config.toml
encoder_arch = "vit"
model = "masked image model"
dataset = "photos of plants and fungi (iNaturalist)"
train_examples = 45211
image_size = 40
crop_scale_min = 1
horizontal_flip = true
translate = 0.06
method = "mae"
mask_ratio = 0.75
loss = "mse"
encoder_norm = "layernorm"
encoder_norm_position = "sandwich"
encoder_activation = "gelu"
encoder_mlp_ratio = 2
encoder_head_dim = 32
encoder_fused_qkv = true
encoder_bias = "qkv"
encoder_qk_norm = true
encoder_layer_scale_init = 0.1
encoder_parallel_block = false
encoder_inner_norm = false
encoder_patch_size = [4, 4]
encoder_layers = 16
encoder_width = 192
encoder_positions = "rope"
decoder_width = 256
norm_pix_loss = true
decoder_layers = 4
init = "small_normal"
optimizer = "adamw"
lr = 0.0012
beta1 = 0.95
beta2 = 0.999
eps = 1e-08
steps = 4600
batch_size = 64
epochs = 6.5
lr_schedule = "linear"
final_lr_fraction = 0
warmup_steps = 230
weight_decay = 0.3
Rows from block 7 of the encoder, named by matrix and row number. Rows with one number belong to one attention dimension. Each number is 200 + 40 x the weight over its row's rms, rounded and kept within 0 to 999. All counts start at 0. After the name is the row's rms in percent of the matrix's.
# v: attention query, key and value (stacked) (encoder.blocks.7.attn.qkv.weight, 576x192, the v third), inputs 0-191
# proj: attention output (encoder.blocks.7.attn.proj.weight, 192x192, transposed), outputs 0-191
v.139,104,226,162,171,211,161,192,207,301,233,216,192,207,228,219,204,208,201,251,267,163,197,164,192,207,176,116,152,193,211,209,198,235,165,181,147,272,272,205,219,184,307,169,215,167,254,103,207,175,264,129,235,198,137,189,217,170,162,214,176,161,221,208,216,194,234,202,144,184,122,267,194,162,208,222,117,138,106,196,250,198,203,232,226,158,163,245,251,222,265,226,237,190,168,175,97,214,252,58,198,216,191,201,203,217,202,187,203,274,178,233,209,203,183,189,195,252,156,220,246,186,254,172,217,171,230,222,250,128,216,245,189,195,228,182,223,212,158,208,202,194,170,258,181,174,199,137,212,182,244,169,172,200,220,317,202,173,261,216,183,217,237,162,254,254,183,188,210,231,227,155,225,278,258,209,192,196,207,196,179,224,205,200,241,139,91,248,206,224,172,219,196,234
v.140,102,236,258,137,228,252,216,200,192,181,176,193,195,165,179,194,255,239,170,138,218,179,204,192,250,198,209,216,115,223,191,158,190,276,216,240,117,198,181,274,210,183,218,223,193,165,263,142,138,203,166,163,145,334,172,221,189,262,145,246,187,257,247,190,165,152,185,213,234,248,185,166,203,205,181,223,136,263,159,232,122,179,172,195,195,221,203,221,271,203,185,148,187,146,232,215,130,249,130,175,146,203,217,240,191,222,131,212,202,246,191,197,164,227,174,115,162,181,214,272,203,151,116,213,188,205,237,162,198,162,219,116,146,146,294,194,218,168,191,223,198,261,202,162,201,253,156,172,246,166,201,148,208,284,224,199,215,237,165,169,257,144,260,209,232,185,216,142,187,240,179,138,292,240,210,147,194,225,203,206,235,195,189,163,203,164,162,215,224,226,163,233,155
v.141,096,277,185,183,165,160,215,214,215,186,190,167,147,270,169,283,185,226,190,123,226,147,217,235,215,226,229,260,310,225,254,207,200,184,227,185,175,220,226,218,243,151,229,212,237,195,200,260,228,254,156,262,210,142,184,230,162,192,269,164,192,218,196,228,200,182,128,226,228,180,188,220,187,227,269,208,216,234,247,227,180,221,239,183,174,192,231,271,178,205,172,196,146,219,233,142,147,99,220,165,209,161,180,125,210,238,223,179,236,179,207,169,182,175,156,222,190,240,264,153,187,175,251,304,169,244,266,191,143,200,253,213,174,179,185,217,256,205,245,186,269,146,228,223,179,166,200,166,215,229,141,240,204,205,236,275,155,189,228,246,143,277,219,259,222,159,164,184,115,249,233,239,153,229,96,257,190,199,199,181,194,253,211,149,203,258,288,247,224,245,179,159,229
v.142,107,188,105,248,227,173,215,91,197,172,189,216,214,182,181,230,195,249,169,259,185,202,170,211,178,162,200,211,266,308,145,140,178,273,214,238,258,118,211,207,132,152,208,267,122,270,206,293,240,165,254,179,192,200,225,239,167,190,141,206,206,208,190,239,179,181,210,191,235,243,225,193,234,174,164,205,179,224,219,237,239,186,167,175,250,207,187,245,222,191,217,187,219,181,195,294,149,179,250,130,232,160,241,181,224,209,178,201,232,185,205,141,166,209,192,161,178,156,244,216,215,271,162,188,237,143,258,187,154,243,142,201,169,134,239,263,146,247,170,264,230,239,195,281,171,206,200,187,232,162,228,205,203,128,181,180,167,160,227,145,169,197,208,192,209,202,181,197,177,211,294,174,31,176,199,192,223,217,176,189,185,169,253,241,144,223,208,181,236,236,195,211,167
v.143,098,193,160,178,245,222,200,206,309,247,208,244,191,176,215,187,145,266,164,185,226,189,185,165,212,174,149,207,191,189,193,173,214,122,157,232,209,209,161,197,156,177,153,191,161,230,206,187,182,234,140,241,152,145,168,217,141,167,238,265,210,109,165,143,169,204,156,214,124,223,242,170,174,183,145,194,130,127,174,221,211,205,263,224,233,177,200,192,265,143,244,248,133,154,124,114,182,191,223,99,213,130,100,164,226,223,208,270,161,216,220,236,243,234,216,204,211,266,233,241,225,209,213,224,127,219,241,174,210,247,202,211,155,279,179,189,203,183,187,236,185,218,171,204,189,164,235,227,225,212,249,137,240,174,290,163,262,238,193,232,258,250,161,264,171,222,249,183,237,147,189,205,195,230,220,149,172,175,153,233,261,220,183,196,214,123,257,152,178,162,195,164,236
v.144,084,237,238,186,189,190,201,154,145,179,151,167,197,153,136,205,226,149,187,149,176,157,207,216,249,202,259,248,223,125,234,291,257,211,118,245,172,183,185,273,226,171,291,192,251,80,105,213,186,211,149,171,247,233,183,212,162,223,253,175,163,201,238,296,242,178,198,183,140,170,207,182,151,220,155,234,260,202,216,180,231,204,187,205,243,209,155,241,182,212,174,235,224,161,197,242,216,241,227,262,198,271,218,158,263,186,190,219,212,157,229,175,243,204,174,239,242,198,244,151,177,250,224,217,136,148,186,182,251,170,151,195,124,156,222,185,183,208,230,176,185,269,247,224,168,205,152,188,169,259,190,231,126,269,247,108,158,195,193,268,214,207,131,165,161,211,201,209,245,167,221,156,196,254,141,226,217,256,259,199,167,235,233,197,230,198,191,168,173,230,233,137,254
v.145,106,135,149,150,227,191,193,222,214,229,191,144,207,298,239,223,174,246,290,266,152,187,138,182,223,235,159,133,182,146,190,226,204,159,236,220,219,179,153,181,148,240,157,208,186,187,265,188,190,239,210,225,140,60,143,186,177,164,124,168,227,149,206,167,220,164,170,195,243,169,239,204,176,217,110,251,185,165,231,236,232,146,214,242,145,130,146,227,98,275,163,198,229,205,137,241,188,247,137,193,169,159,200,164,177,170,197,201,223,248,225,235,201,148,178,250,193,194,137,248,162,236,231,165,164,205,199,252,156,168,186,197,273,245,200,245,233,198,161,240,244,211,171,215,237,135,210,187,219,185,275,248,196,202,264,223,237,196,288,208,178,238,227,213,180,176,193,182,207,224,152,249,190,154,218,206,187,216,230,243,244,217,173,317,175,186,241,176,179,228,208,157,190
v.146,098,135,252,114,249,155,221,113,175,205,237,221,195,179,220,167,216,226,224,196,233,226,139,208,214,181,197,253,156,219,199,238,173,174,214,202,237,150,207,189,201,157,172,237,168,174,163,193,239,239,217,185,215,271,228,211,200,203,212,208,162,261,189,152,206,186,209,230,252,137,78,203,163,118,183,213,200,340,158,210,249,202,136,199,256,192,252,214,227,146,269,187,147,172,274,375,193,181,197,215,164,202,269,198,178,207,186,197,234,211,142,169,237,226,215,106,173,153,206,230,196,231,155,172,216,194,183,215,295,211,221,255,224,207,142,157,192,137,209,192,191,166,177,190,173,201,265,204,188,208,191,198,180,224,205,150,165,144,144,190,219,158,286,174,265,223,209,187,272,200,193,218,156,217,240,131,221,178,191,257,193,208,180,254,184,193,175,225,165,200,202,261,171
v.147,098,205,115,216,290,156,203,235,230,224,220,202,232,217,235,201,196,250,290,202,164,205,235,168,258,161,148,127,207,238,209,221,198,163,240,218,215,128,151,156,223,213,141,202,100,227,198,209,152,219,206,210,133,111,165,199,152,120,176,212,216,167,176,207,220,217,273,182,265,218,211,209,236,158,164,212,229,190,262,218,194,235,280,203,146,207,177,322,205,205,216,211,144,188,171,220,215,190,164,221,200,182,172,170,209,256,239,200,236,190,226,209,179,187,206,301,243,179,165,273,247,273,215,178,218,259,199,192,226,242,232,224,217,308,171,215,155,182,119,206,237,197,164,204,231,199,287,242,176,205,246,258,234,188,231,174,180,219,253,144,159,271,184,138,173,219,210,195,198,235,147,190,252,179,265,161,210,213,174,206,263,151,188,189,166,132,242,192,220,157,227,130,239
v.148,087,240,190,175,195,299,243,164,212,196,190,195,178,181,215,137,169,247,211,171,282,159,184,153,154,203,139,210,74,294,190,111,218,233,193,125,190,221,150,215,225,206,270,141,251,169,166,201,178,212,234,190,232,334,259,189,188,272,207,189,190,171,197,217,190,121,243,201,240,199,187,167,212,199,252,171,82,192,209,251,177,215,202,199,205,279,166,197,251,226,240,158,160,199,197,189,174,261,160,230,196,162,181,258,228,161,120,223,200,289,139,224,180,223,200,188,225,218,231,240,273,215,203,246,197,187,203,219,242,232,184,214,186,166,200,128,178,228,156,162,146,176,205,179,206,216,172,179,199,217,131,192,147,186,219,173,232,147,168,243,247,206,212,203,249,155,170,270,220,219,217,191,320,184,184,182,145,175,240,240,200,146,201,207,185,177,239,211,172,251,162,230,173
v.149,087,303,162,189,223,256,239,293,192,150,170,261,164,151,195,222,215,165,184,261,207,178,181,228,189,166,178,154,212,250,214,144,231,219,190,180,175,228,261,214,212,148,121,241,158,100,154,224,164,192,189,180,171,292,180,236,193,175,136,181,244,190,270,158,231,226,196,203,252,169,240,187,148,225,174,167,158,139,189,185,242,188,194,233,215,207,147,209,255,159,144,226,215,171,110,223,236,141,276,194,153,188,222,250,259,202,146,131,192,181,164,188,216,253,197,179,208,236,160,208,183,184,236,261,178,228,172,213,267,241,141,256,130,267,123,218,177,180,193,202,164,220,186,236,171,205,181,147,202,246,158,255,222,174,167,207,203,178,264,158,221,196,199,247,234,202,221,213,206,236,240,211,298,152,177,246,153,200,139,219,170,166,235,137,239,181,275,285,244,176,186,213,252
v.150,112,296,193,239,198,219,216,269,191,144,207,162,148,144,192,214,210,188,191,168,154,213,182,183,184,211,255,169,249,170,197,231,161,218,174,172,210,221,157,241,175,196,215,108,219,168,198,269,206,234,194,201,249,295,165,199,194,228,200,237,214,175,256,316,187,223,197,256,213,230,107,227,168,260,155,175,190,283,177,206,106,146,184,187,170,178,186,162,223,182,148,281,212,223,172,210,275,156,232,233,195,170,166,234,171,189,222,197,132,200,174,183,182,237,178,304,175,198,219,219,254,208,220,259,199,197,291,162,159,195,216,208,151,172,297,178,213,179,255,187,235,201,134,187,116,169,212,176,163,280,270,219,131,160,203,190,203,228,127,183,212,224,217,275,193,164,222,174,163,178,256,171,207,229,135,149,237,157,226,195,173,189,172,188,280,238,221,231,265,243,224,205,178
v.151,099,182,260,179,158,237,262,206,248,209,214,179,236,218,208,276,177,176,110,192,134,140,234,228,158,162,224,197,238,211,216,173,171,174,227,158,175,157,170,161,236,239,137,233,200,178,227,213,177,174,205,171,116,189,207,183,197,229,230,207,246,234,186,219,185,119,210,229,120,182,231,175,225,143,192,227,231,114,199,188,172,138,130,185,176,177,236,218,257,152,117,141,192,110,176,211,223,226,122,174,224,216,119,159,186,266,190,233,212,181,219,183,278,229,201,205,177,186,196,223,202,174,129,225,200,240,245,285,161,212,276,143,262,175,191,196,180,233,154,209,191,237,119,215,193,235,252,238,209,144,212,268,231,294,194,301,217,175,191,241,207,233,156,138,267,171,228,169,218,178,222,194,184,200,151,98,205,141,162,203,226,204,200,203,182,198,278,214,188,214,126,191,233
v.152,098,209,211,216,222,271,247,223,200,192,229,160,135,172,242,181,190,215,231,186,216,194,188,210,210,165,199,196,177,225,205,113,211,270,230,155,201,272,227,215,182,279,205,181,194,177,232,211,207,183,274,195,226,357,208,182,226,231,294,213,195,208,221,143,184,165,181,196,205,192,261,199,182,180,208,215,211,177,119,174,222,212,214,154,217,251,151,148,223,244,191,215,172,183,210,117,212,201,155,176,242,119,138,231,205,246,157,195,201,219,193,272,223,246,194,163,165,198,229,237,200,217,153,239,289,191,248,181,234,123,219,189,199,86,216,227,223,174,223,232,251,148,163,225,153,280,143,240,232,238,168,252,193,200,186,221,190,133,284,205,258,161,239,202,245,244,186,216,187,224,263,147,214,201,222,95,196,131,174,165,171,134,176,114,238,231,198,203,196,219,134,197,142
v.153,123,164,177,236,176,140,88,150,245,179,124,209,233,221,174,217,173,183,204,270,153,308,173,233,193,239,174,147,263,291,185,208,276,134,244,238,249,147,146,141,186,204,153,197,204,286,224,193,248,195,183,204,206,108,185,196,183,170,137,189,235,208,178,219,143,178,262,230,156,166,199,259,188,148,192,253,181,200,217,195,221,154,286,199,189,184,176,244,119,151,208,235,237,176,104,251,206,233,187,182,199,149,240,164,200,206,221,213,264,213,261,190,143,142,203,241,239,209,273,186,184,292,254,166,198,214,179,110,215,180,179,225,240,270,174,169,220,221,155,185,185,227,181,210,238,158,189,162,131,150,217,148,193,197,193,178,170,173,191,167,202,230,215,176,230,163,205,189,207,230,196,232,168,190,184,262,223,195,163,159,182,246,154,226,118,166,224,207,224,171,274,237,199
v.154,106,272,165,212,172,225,168,229,237,219,155,249,204,232,162,177,143,138,227,263,284,181,135,205,193,219,229,173,168,172,190,230,206,150,181,152,203,176,173,228,211,184,179,256,155,195,161,225,290,174,228,205,125,200,169,223,178,199,178,177,198,156,192,133,175,235,252,102,231,149,131,239,204,164,175,238,262,157,184,277,268,156,279,185,154,194,219,203,164,173,178,230,201,214,177,257,197,198,198,125,187,201,154,195,252,177,288,239,250,224,206,168,139,201,188,190,183,183,179,160,194,288,115,134,175,214,130,161,233,247,149,273,254,206,186,201,163,176,180,154,190,266,222,225,192,131,262,238,203,234,229,151,223,227,200,162,200,216,177,227,153,163,191,147,238,185,189,172,281,265,206,240,118,235,261,214,220,206,233,180,267,233,225,260,175,233,145,170,180,136,228,178,187
v.155,117,128,84,187,246,149,112,190,184,190,156,176,187,198,150,181,203,210,226,252,116,175,194,234,186,144,194,220,230,181,204,279,197,187,240,261,197,134,160,201,185,191,136,189,144,289,192,200,224,165,162,238,237,12,207,258,166,91,152,166,218,190,195,191,200,197,205,179,195,216,185,279,207,203,175,238,214,215,218,215,195,170,232,230,280,227,157,265,155,201,214,200,232,238,180,245,207,245,198,164,226,171,123,142,176,264,244,169,239,222,215,184,217,183,135,195,236,235,185,177,240,206,215,190,210,197,236,145,256,219,166,262,256,254,132,173,188,186,161,149,210,212,203,248,242,168,252,208,178,193,209,187,206,154,143,187,173,276,206,137,134,205,187,189,163,186,237,187,172,223,187,242,114,221,251,194,249,192,182,172,201,227,213,171,172,175,237,218,247,169,209,245,175
v.156,122,194,212,151,230,177,219,204,167,249,217,173,180,190,193,227,169,202,208,271,270,219,191,185,260,176,189,244,243,175,163,173,149,245,196,182,226,245,195,204,165,186,102,224,121,221,221,186,132,171,146,168,269,169,152,258,199,107,178,158,227,191,173,143,163,180,164,160,211,173,191,178,215,196,245,232,164,129,190,168,268,216,185,226,159,225,178,225,218,201,201,140,146,160,241,245,211,237,125,106,188,165,194,247,187,184,237,254,284,215,249,259,213,167,131,136,216,198,93,291,154,169,145,214,125,205,274,234,209,193,227,158,246,142,186,213,168,248,179,217,123,194,164,228,214,224,175,264,178,211,272,173,199,192,234,217,238,240,261,230,158,188,143,256,191,225,212,231,246,182,154,154,138,203,287,191,175,184,156,170,226,205,185,171,180,161,191,181,125,151,197,227,228
proj.139,099,241,253,182,247,194,251,169,153,239,215,187,123,162,175,190,250,205,206,150,172,228,222,167,130,181,208,239,169,194,197,218,223,167,189,186,225,179,231,192,225,150,213,207,226,234,199,109,264,214,174,196,156,214,261,240,225,190,186,252,156,293,227,160,167,171,164,171,206,151,191,197,198,193,204,181,215,211,155,194,208,202,284,174,251,286,201,184,178,174,162,208,233,242,176,272,145,235,210,206,189,175,253,243,207,175,169,197,142,251,218,115,133,197,217,193,216,173,163,156,187,247,201,214,201,174,139,178,199,210,197,147,194,218,225,204,163,221,249,262,240,131,249,200,196,230,204,188,206,168,264,289,208,266,91,207,173,167,189,208,235,288,234,224,170,177,224,136,134,245,205,66,194,163,156,162,243,244,109,200,238,161,250,179,254,273,187,111,255,229,160,238,232
proj.140,094,217,237,165,200,261,209,217,186,179,185,173,194,186,176,86,182,257,167,188,244,159,200,188,188,264,174,213,174,136,224,169,237,138,158,162,202,205,258,225,247,279,193,216,142,165,212,199,211,190,249,156,199,254,159,244,158,180,214,138,175,167,171,246,279,230,220,167,75,234,278,235,177,177,191,230,215,84,187,206,201,204,150,159,108,147,357,201,236,125,166,155,166,197,182,174,204,239,231,175,133,270,208,200,127,196,219,180,167,152,225,183,244,127,177,245,198,83,142,217,176,159,215,210,182,242,240,205,222,246,192,165,235,201,188,141,213,260,175,189,125,223,194,178,182,218,201,179,224,180,179,216,192,163,190,220,168,223,172,229,190,146,159,249,154,142,211,187,177,221,184,193,244,226,211,212,155,156,205,223,194,193,223,222,223,236,239,149,227,247,214,216,200
proj.141,090,173,206,215,165,165,186,187,240,162,132,203,193,171,185,186,141,188,241,218,209,256,203,213,204,180,190,207,232,223,181,117,164,241,180,257,93,190,155,208,158,187,151,211,189,188,213,176,216,177,250,178,204,212,179,260,189,265,211,188,203,239,262,167,236,126,150,85,218,167,213,206,206,201,196,215,208,252,151,156,136,172,226,174,173,257,248,304,221,175,207,243,205,269,199,224,263,217,206,164,233,193,102,194,271,210,169,194,258,187,166,212,219,139,172,189,186,174,225,199,186,150,173,196,156,124,239,227,204,158,259,216,177,190,235,197,245,182,119,224,242,229,128,167,197,260,260,216,141,229,199,202,192,160,245,181,262,194,249,221,179,175,217,269,235,237,192,250,228,176,211,253,153,171,232,181,146,125,304,194,222,240,248,162,260,143,94,263,195,192,161,232,155
proj.142,093,184,202,215,199,188,167,245,215,267,193,284,240,181,182,167,173,209,185,284,288,167,145,167,195,217,195,137,155,156,244,271,192,258,149,205,208,248,215,207,217,199,165,146,245,234,222,145,193,205,175,227,261,192,225,186,233,217,213,140,119,120,178,176,161,165,221,211,183,211,178,184,231,213,165,180,242,273,203,154,272,171,167,174,211,171,184,218,219,270,226,183,241,236,193,209,190,158,107,198,186,260,156,196,213,204,186,278,181,150,263,235,188,169,158,230,172,169,211,257,257,181,236,183,165,125,265,185,200,190,197,195,199,186,210,205,196,199,110,207,231,208,239,188,260,187,193,191,226,271,210,113,174,246,312,172,208,211,230,197,204,229,259,225,220,197,224,214,181,143,90,185,248,274,237,200,93,171,244,185,253,180,173,169,226,141,157,261,244,157,240,149,242
proj.143,104,175,198,153,251,298,240,157,129,320,146,203,196,188,165,229,327,234,167,139,138,178,190,203,159,201,216,212,197,222,175,184,219,193,196,208,244,155,206,251,250,138,195,217,187,195,177,150,283,231,185,208,206,197,244,185,214,210,118,218,203,276,155,208,170,284,187,192,186,149,221,202,193,134,196,217,150,233,206,216,223,234,233,186,196,268,236,166,214,252,206,173,176,211,191,204,239,180,278,167,180,196,270,238,177,181,143,181,141,274,237,195,164,204,204,196,199,194,165,141,186,192,219,181,236,110,164,121,261,200,161,261,204,155,239,164,182,189,168,220,205,210,244,139,234,235,159,220,160,171,208,254,187,205,117,178,180,240,213,145,191,221,199,169,179,142,269,133,213,159,261,147,236,164,184,217,225,213,96,217,193,86,205,176,208,225,207,157,149,163,202,197,205
proj.144,094,158,131,197,191,197,108,234,232,126,127,192,224,214,234,230,241,238,198,203,170,247,213,238,230,211,165,249,195,105,267,150,192,218,218,231,159,245,184,161,210,193,201,200,181,214,216,240,156,121,241,213,210,225,148,202,218,239,205,186,207,156,172,177,227,111,170,205,241,170,197,239,175,232,191,129,191,204,199,173,177,192,243,187,233,164,267,197,195,173,244,156,164,213,210,141,220,214,126,181,174,93,179,180,234,160,245,205,294,98,118,211,237,211,204,191,188,245,199,260,192,216,137,154,168,257,214,201,244,236,177,277,221,236,159,182,172,180,275,136,238,253,167,179,244,255,253,207,188,293,171,119,159,238,258,248,206,179,172,161,186,269,160,225,212,201,178,266,203,222,160,226,209,223,247,225,216,165,238,173,106,189,197,225,162,175,145,263,180,177,224,165,166
proj.145,107,242,226,229,260,217,223,148,173,231,195,245,200,190,207,196,277,220,131,181,200,232,161,185,125,220,221,222,188,221,149,198,218,184,132,193,221,163,212,192,266,147,113,186,231,186,280,129,225,126,199,217,226,249,219,214,209,212,183,226,176,256,168,262,169,218,218,211,180,198,173,190,225,208,238,211,256,257,235,202,185,234,266,169,318,276,165,210,122,239,222,222,227,176,205,167,224,218,303,222,189,204,277,235,122,222,202,252,171,216,209,179,119,271,210,133,230,170,145,166,170,187,199,177,221,179,170,167,161,190,224,196,237,190,216,193,234,200,207,225,211,200,179,202,203,206,163,194,181,142,162,297,144,236,121,186,225,179,249,238,250,239,239,240,170,163,255,173,228,223,156,133,181,218,176,177,195,190,108,191,260,174,219,186,182,294,285,148,192,251,135,192,272
proj.146,092,169,220,168,160,227,127,207,183,176,213,196,251,199,215,143,214,205,176,303,221,153,113,262,217,218,171,135,271,208,223,193,183,211,171,184,151,251,249,257,194,251,250,172,200,238,211,218,186,181,217,189,182,205,201,198,192,226,280,209,195,133,219,244,283,150,185,140,186,209,225,151,206,238,223,192,256,175,229,217,179,213,103,192,232,172,167,205,100,230,174,165,183,212,204,122,265,153,125,157,166,187,131,164,179,160,166,241,252,205,161,259,255,220,182,244,182,176,217,246,214,163,294,208,187,216,156,232,218,222,249,238,187,175,282,223,238,174,193,164,162,216,232,260,154,225,157,231,223,279,205,177,139,197,288,164,194,194,236,172,240,185,108,156,206,156,129,182,209,214,212,251,226,238,219,253,184,244,235,192,207,235,180,202,172,215,220,266,311,177,167,158,208
proj.147,102,199,217,195,240,183,298,185,126,302,225,220,152,213,251,148,301,191,146,118,197,201,153,102,114,246,208,242,189,225,263,200,241,176,141,204,227,163,203,169,229,165,194,182,203,225,229,198,174,241,197,148,219,196,220,246,188,224,182,170,107,294,244,177,193,224,192,188,196,157,207,275,211,189,210,240,163,288,188,200,165,234,243,184,291,202,126,171,191,226,212,196,179,197,162,242,132,204,223,173,207,285,205,247,213,201,108,205,127,235,203,157,97,248,183,222,209,138,216,137,200,151,209,217,167,164,190,181,179,261,156,176,184,235,240,129,212,191,192,189,239,187,280,178,185,202,158,227,208,125,228,210,174,211,191,184,210,208,234,252,216,186,251,251,176,134,207,215,210,176,213,145,222,169,216,171,161,173,132,218,188,138,210,207,170,252,218,152,200,198,172,146,221
proj.148,086,300,184,158,212,240,193,190,188,200,167,210,124,171,238,182,178,250,129,200,198,212,287,155,182,262,213,211,246,196,192,247,202,196,263,185,176,203,274,299,122,255,200,227,170,254,231,189,186,233,291,250,171,224,209,285,165,256,243,201,178,202,171,205,170,223,175,155,129,266,278,213,176,152,230,123,187,88,234,182,202,164,170,119,166,124,260,217,213,146,242,261,190,174,208,253,233,128,207,130,228,233,170,232,154,243,232,133,171,215,194,179,244,194,221,209,187,224,158,158,193,273,160,172,147,207,201,196,214,194,208,205,244,205,169,120,162,222,226,227,168,257,182,163,172,200,269,218,115,200,148,236,214,210,140,185,159,237,174,162,152,136,205,163,166,248,181,207,199,210,194,151,214,233,228,184,192,201,167,193,113,208,159,205,232,216,202,193,181,218,204,198,174
proj.149,095,197,192,219,171,304,226,109,253,163,223,184,235,240,212,196,200,229,174,147,200,226,248,215,211,115,187,190,202,245,199,269,172,249,170,212,264,217,188,230,202,157,221,232,176,237,167,239,186,205,155,258,164,98,182,150,235,185,240,245,188,251,224,193,153,198,161,163,151,162,189,223,207,202,210,232,184,145,223,235,229,155,261,208,124,244,243,175,208,176,151,178,135,185,190,123,179,242,204,211,258,165,190,183,161,247,155,292,186,252,171,206,198,163,177,206,271,165,236,127,209,164,145,230,187,226,99,208,136,187,203,234,204,182,233,174,186,186,247,243,194,179,172,227,188,152,225,169,237,78,180,180,155,171,140,132,272,221,214,264,181,161,154,165,250,155,182,216,214,212,264,174,206,159,176,225,284,161,131,137,241,182,202,236,220,182,186,180,252,218,279,196,239
proj.150,098,249,198,206,223,275,216,207,188,215,183,198,215,109,276,236,164,166,164,229,195,198,187,229,211,200,154,205,193,120,239,168,241,198,212,267,150,204,192,209,54,107,208,265,177,261,144,171,199,228,169,206,222,177,203,201,189,244,225,178,206,188,220,130,209,234,235,184,187,274,195,296,223,122,214,174,244,137,210,191,251,212,228,220,139,133,258,184,218,207,225,195,180,225,186,219,214,228,195,191,196,212,232,108,286,183,214,239,268,210,239,229,244,190,178,168,194,178,176,169,181,176,167,137,148,264,132,186,228,255,184,223,182,220,212,202,198,180,221,210,230,275,195,255,166,192,165,220,166,171,181,194,172,203,221,290,204,223,148,176,150,227,195,227,274,274,201,226,193,221,277,206,112,189,190,199,185,311,170,187,248,198,193,169,114,153,138,211,188,207,146,218,258
proj.151,081,226,191,191,163,203,287,192,135,244,239,210,194,159,137,252,167,196,198,223,210,216,173,229,187,233,159,216,182,200,131,137,199,289,167,134,271,166,217,240,244,218,167,191,190,161,253,151,163,199,249,227,238,181,266,222,181,120,122,207,212,209,145,197,205,263,92,157,240,193,185,208,193,159,116,241,137,236,227,215,153,232,195,196,268,187,210,168,201,163,338,171,172,185,142,196,197,176,241,215,196,186,267,251,196,204,169,178,171,270,175,116,194,223,111,258,219,240,193,243,141,203,209,138,178,187,222,154,193,201,193,165,193,191,199,122,148,204,198,185,219,150,235,177,225,172,199,237,191,263,230,147,223,195,204,160,117,196,217,272,230,206,214,226,200,158,188,138,230,149,194,220,278,203,176,215,188,190,298,224,194,136,246,245,195,229,210,181,248,172,234,224,224
proj.152,104,260,233,202,180,286,244,137,122,234,175,187,167,166,250,205,233,212,157,143,171,166,197,127,187,187,166,131,130,163,187,207,184,166,213,230,248,117,229,232,198,225,208,258,128,283,244,180,278,269,205,204,201,181,233,285,210,150,226,183,152,236,193,191,225,261,243,173,168,201,283,192,227,220,179,238,270,190,199,174,177,177,196,157,136,162,278,167,212,130,226,206,235,176,197,189,164,180,184,170,224,178,206,251,178,192,122,240,176,195,243,194,247,214,245,192,208,209,211,181,202,219,187,267,206,264,212,186,202,175,215,175,228,224,127,166,145,206,199,157,222,223,213,170,200,168,176,173,154,167,222,219,239,205,139,213,177,194,144,212,187,134,206,157,152,214,184,227,113,197,232,163,187,169,165,192,297,142,132,269,163,142,244,301,262,244,207,106,166,220,219,236,222
proj.153,138,137,173,217,232,154,243,247,165,184,261,192,166,199,205,205,207,161,151,182,185,153,142,153,184,195,240,178,169,163,199,220,188,190,194,187,221,183,126,192,218,152,214,212,282,202,176,120,148,223,164,190,195,243,199,238,195,245,224,158,211,194,230,124,163,125,157,207,293,133,91,213,212,240,177,163,278,294,200,215,182,204,265,159,321,279,126,290,145,273,237,192,190,233,217,247,193,159,191,189,240,241,210,210,247,190,210,181,165,173,215,224,139,189,208,247,204,225,186,202,169,161,296,163,255,106,200,252,180,198,168,179,178,194,234,185,201,236,179,223,191,147,195,176,219,192,163,202,279,110,214,207,187,178,227,208,233,141,228,196,216,250,238,186,256,178,264,207,204,192,156,195,211,187,216,134,128,198,234,197,255,225,175,172,202,229,160,239,261,187,169,148,166
proj.154,105,192,159,189,218,126,157,235,185,138,175,165,264,227,167,178,295,205,166,290,185,156,123,147,180,254,148,238,220,270,192,202,159,218,175,177,214,193,188,178,314,204,191,192,232,230,222,183,127,191,102,211,177,134,222,209,242,243,207,124,185,229,179,258,178,194,190,246,215,196,210,204,226,180,188,239,202,266,222,224,180,244,242,223,256,241,111,207,134,317,223,212,175,230,207,215,242,142,220,202,185,178,206,177,225,211,167,179,196,159,178,210,134,232,159,198,192,143,184,176,215,194,285,182,260,161,172,202,200,144,227,193,216,150,245,189,180,199,197,224,173,150,259,213,203,192,161,221,254,244,143,217,181,214,192,173,197,175,172,199,188,278,183,218,248,217,188,150,209,198,204,187,258,247,224,192,195,154,130,181,256,239,150,154,266,301,283,289,255,194,149,158,197
proj.155,130,191,164,251,268,112,201,211,221,163,274,239,233,242,165,189,240,105,184,184,207,228,124,202,200,193,208,200,216,212,208,182,190,223,223,221,245,212,199,116,136,206,209,238,267,180,160,146,118,212,148,185,123,226,195,206,206,225,220,145,232,224,184,208,154,178,166,246,209,184,101,154,213,264,200,243,245,312,209,168,192,204,215,176,340,218,113,254,209,331,214,266,161,226,221,224,228,142,216,195,204,281,188,196,242,160,188,203,198,150,229,191,182,236,181,166,206,199,218,212,213,193,261,174,213,148,204,207,171,173,128,221,165,227,256,155,167,204,201,209,167,126,245,225,137,198,181,174,228,222,233,160,194,193,221,223,263,174,251,193,225,230,256,191,242,158,202,165,252,213,170,184,181,188,204,141,135,223,213,216,284,231,191,231,133,201,142,257,203,194,201,205,196
proj.156,119,193,209,126,197,227,246,196,226,225,181,158,194,136,177,244,237,209,128,215,182,216,153,121,100,230,199,211,194,239,208,227,223,123,221,173,264,173,230,214,296,234,242,196,247,262,250,146,250,202,140,224,231,210,247,243,209,252,143,215,164,273,218,198,207,290,161,233,235,196,190,182,182,216,192,236,174,273,192,171,235,250,191,186,213,137,201,156,164,192,181,219,220,216,145,175,164,151,274,232,126,224,244,198,194,202,136,168,156,194,211,92,164,209,187,174,198,174,181,192,205,171,203,196,177,175,159,160,206,178,167,168,176,178,223,157,185,214,203,240,168,117,310,230,167,201,228,241,202,157,180,269,197,223,103,238,198,177,180,222,274,189,212,231,159,132,216,167,206,146,188,199,186,190,234,129,249,161,144,228,266,169,200,231,231,268,243,109,183,139,191,218,253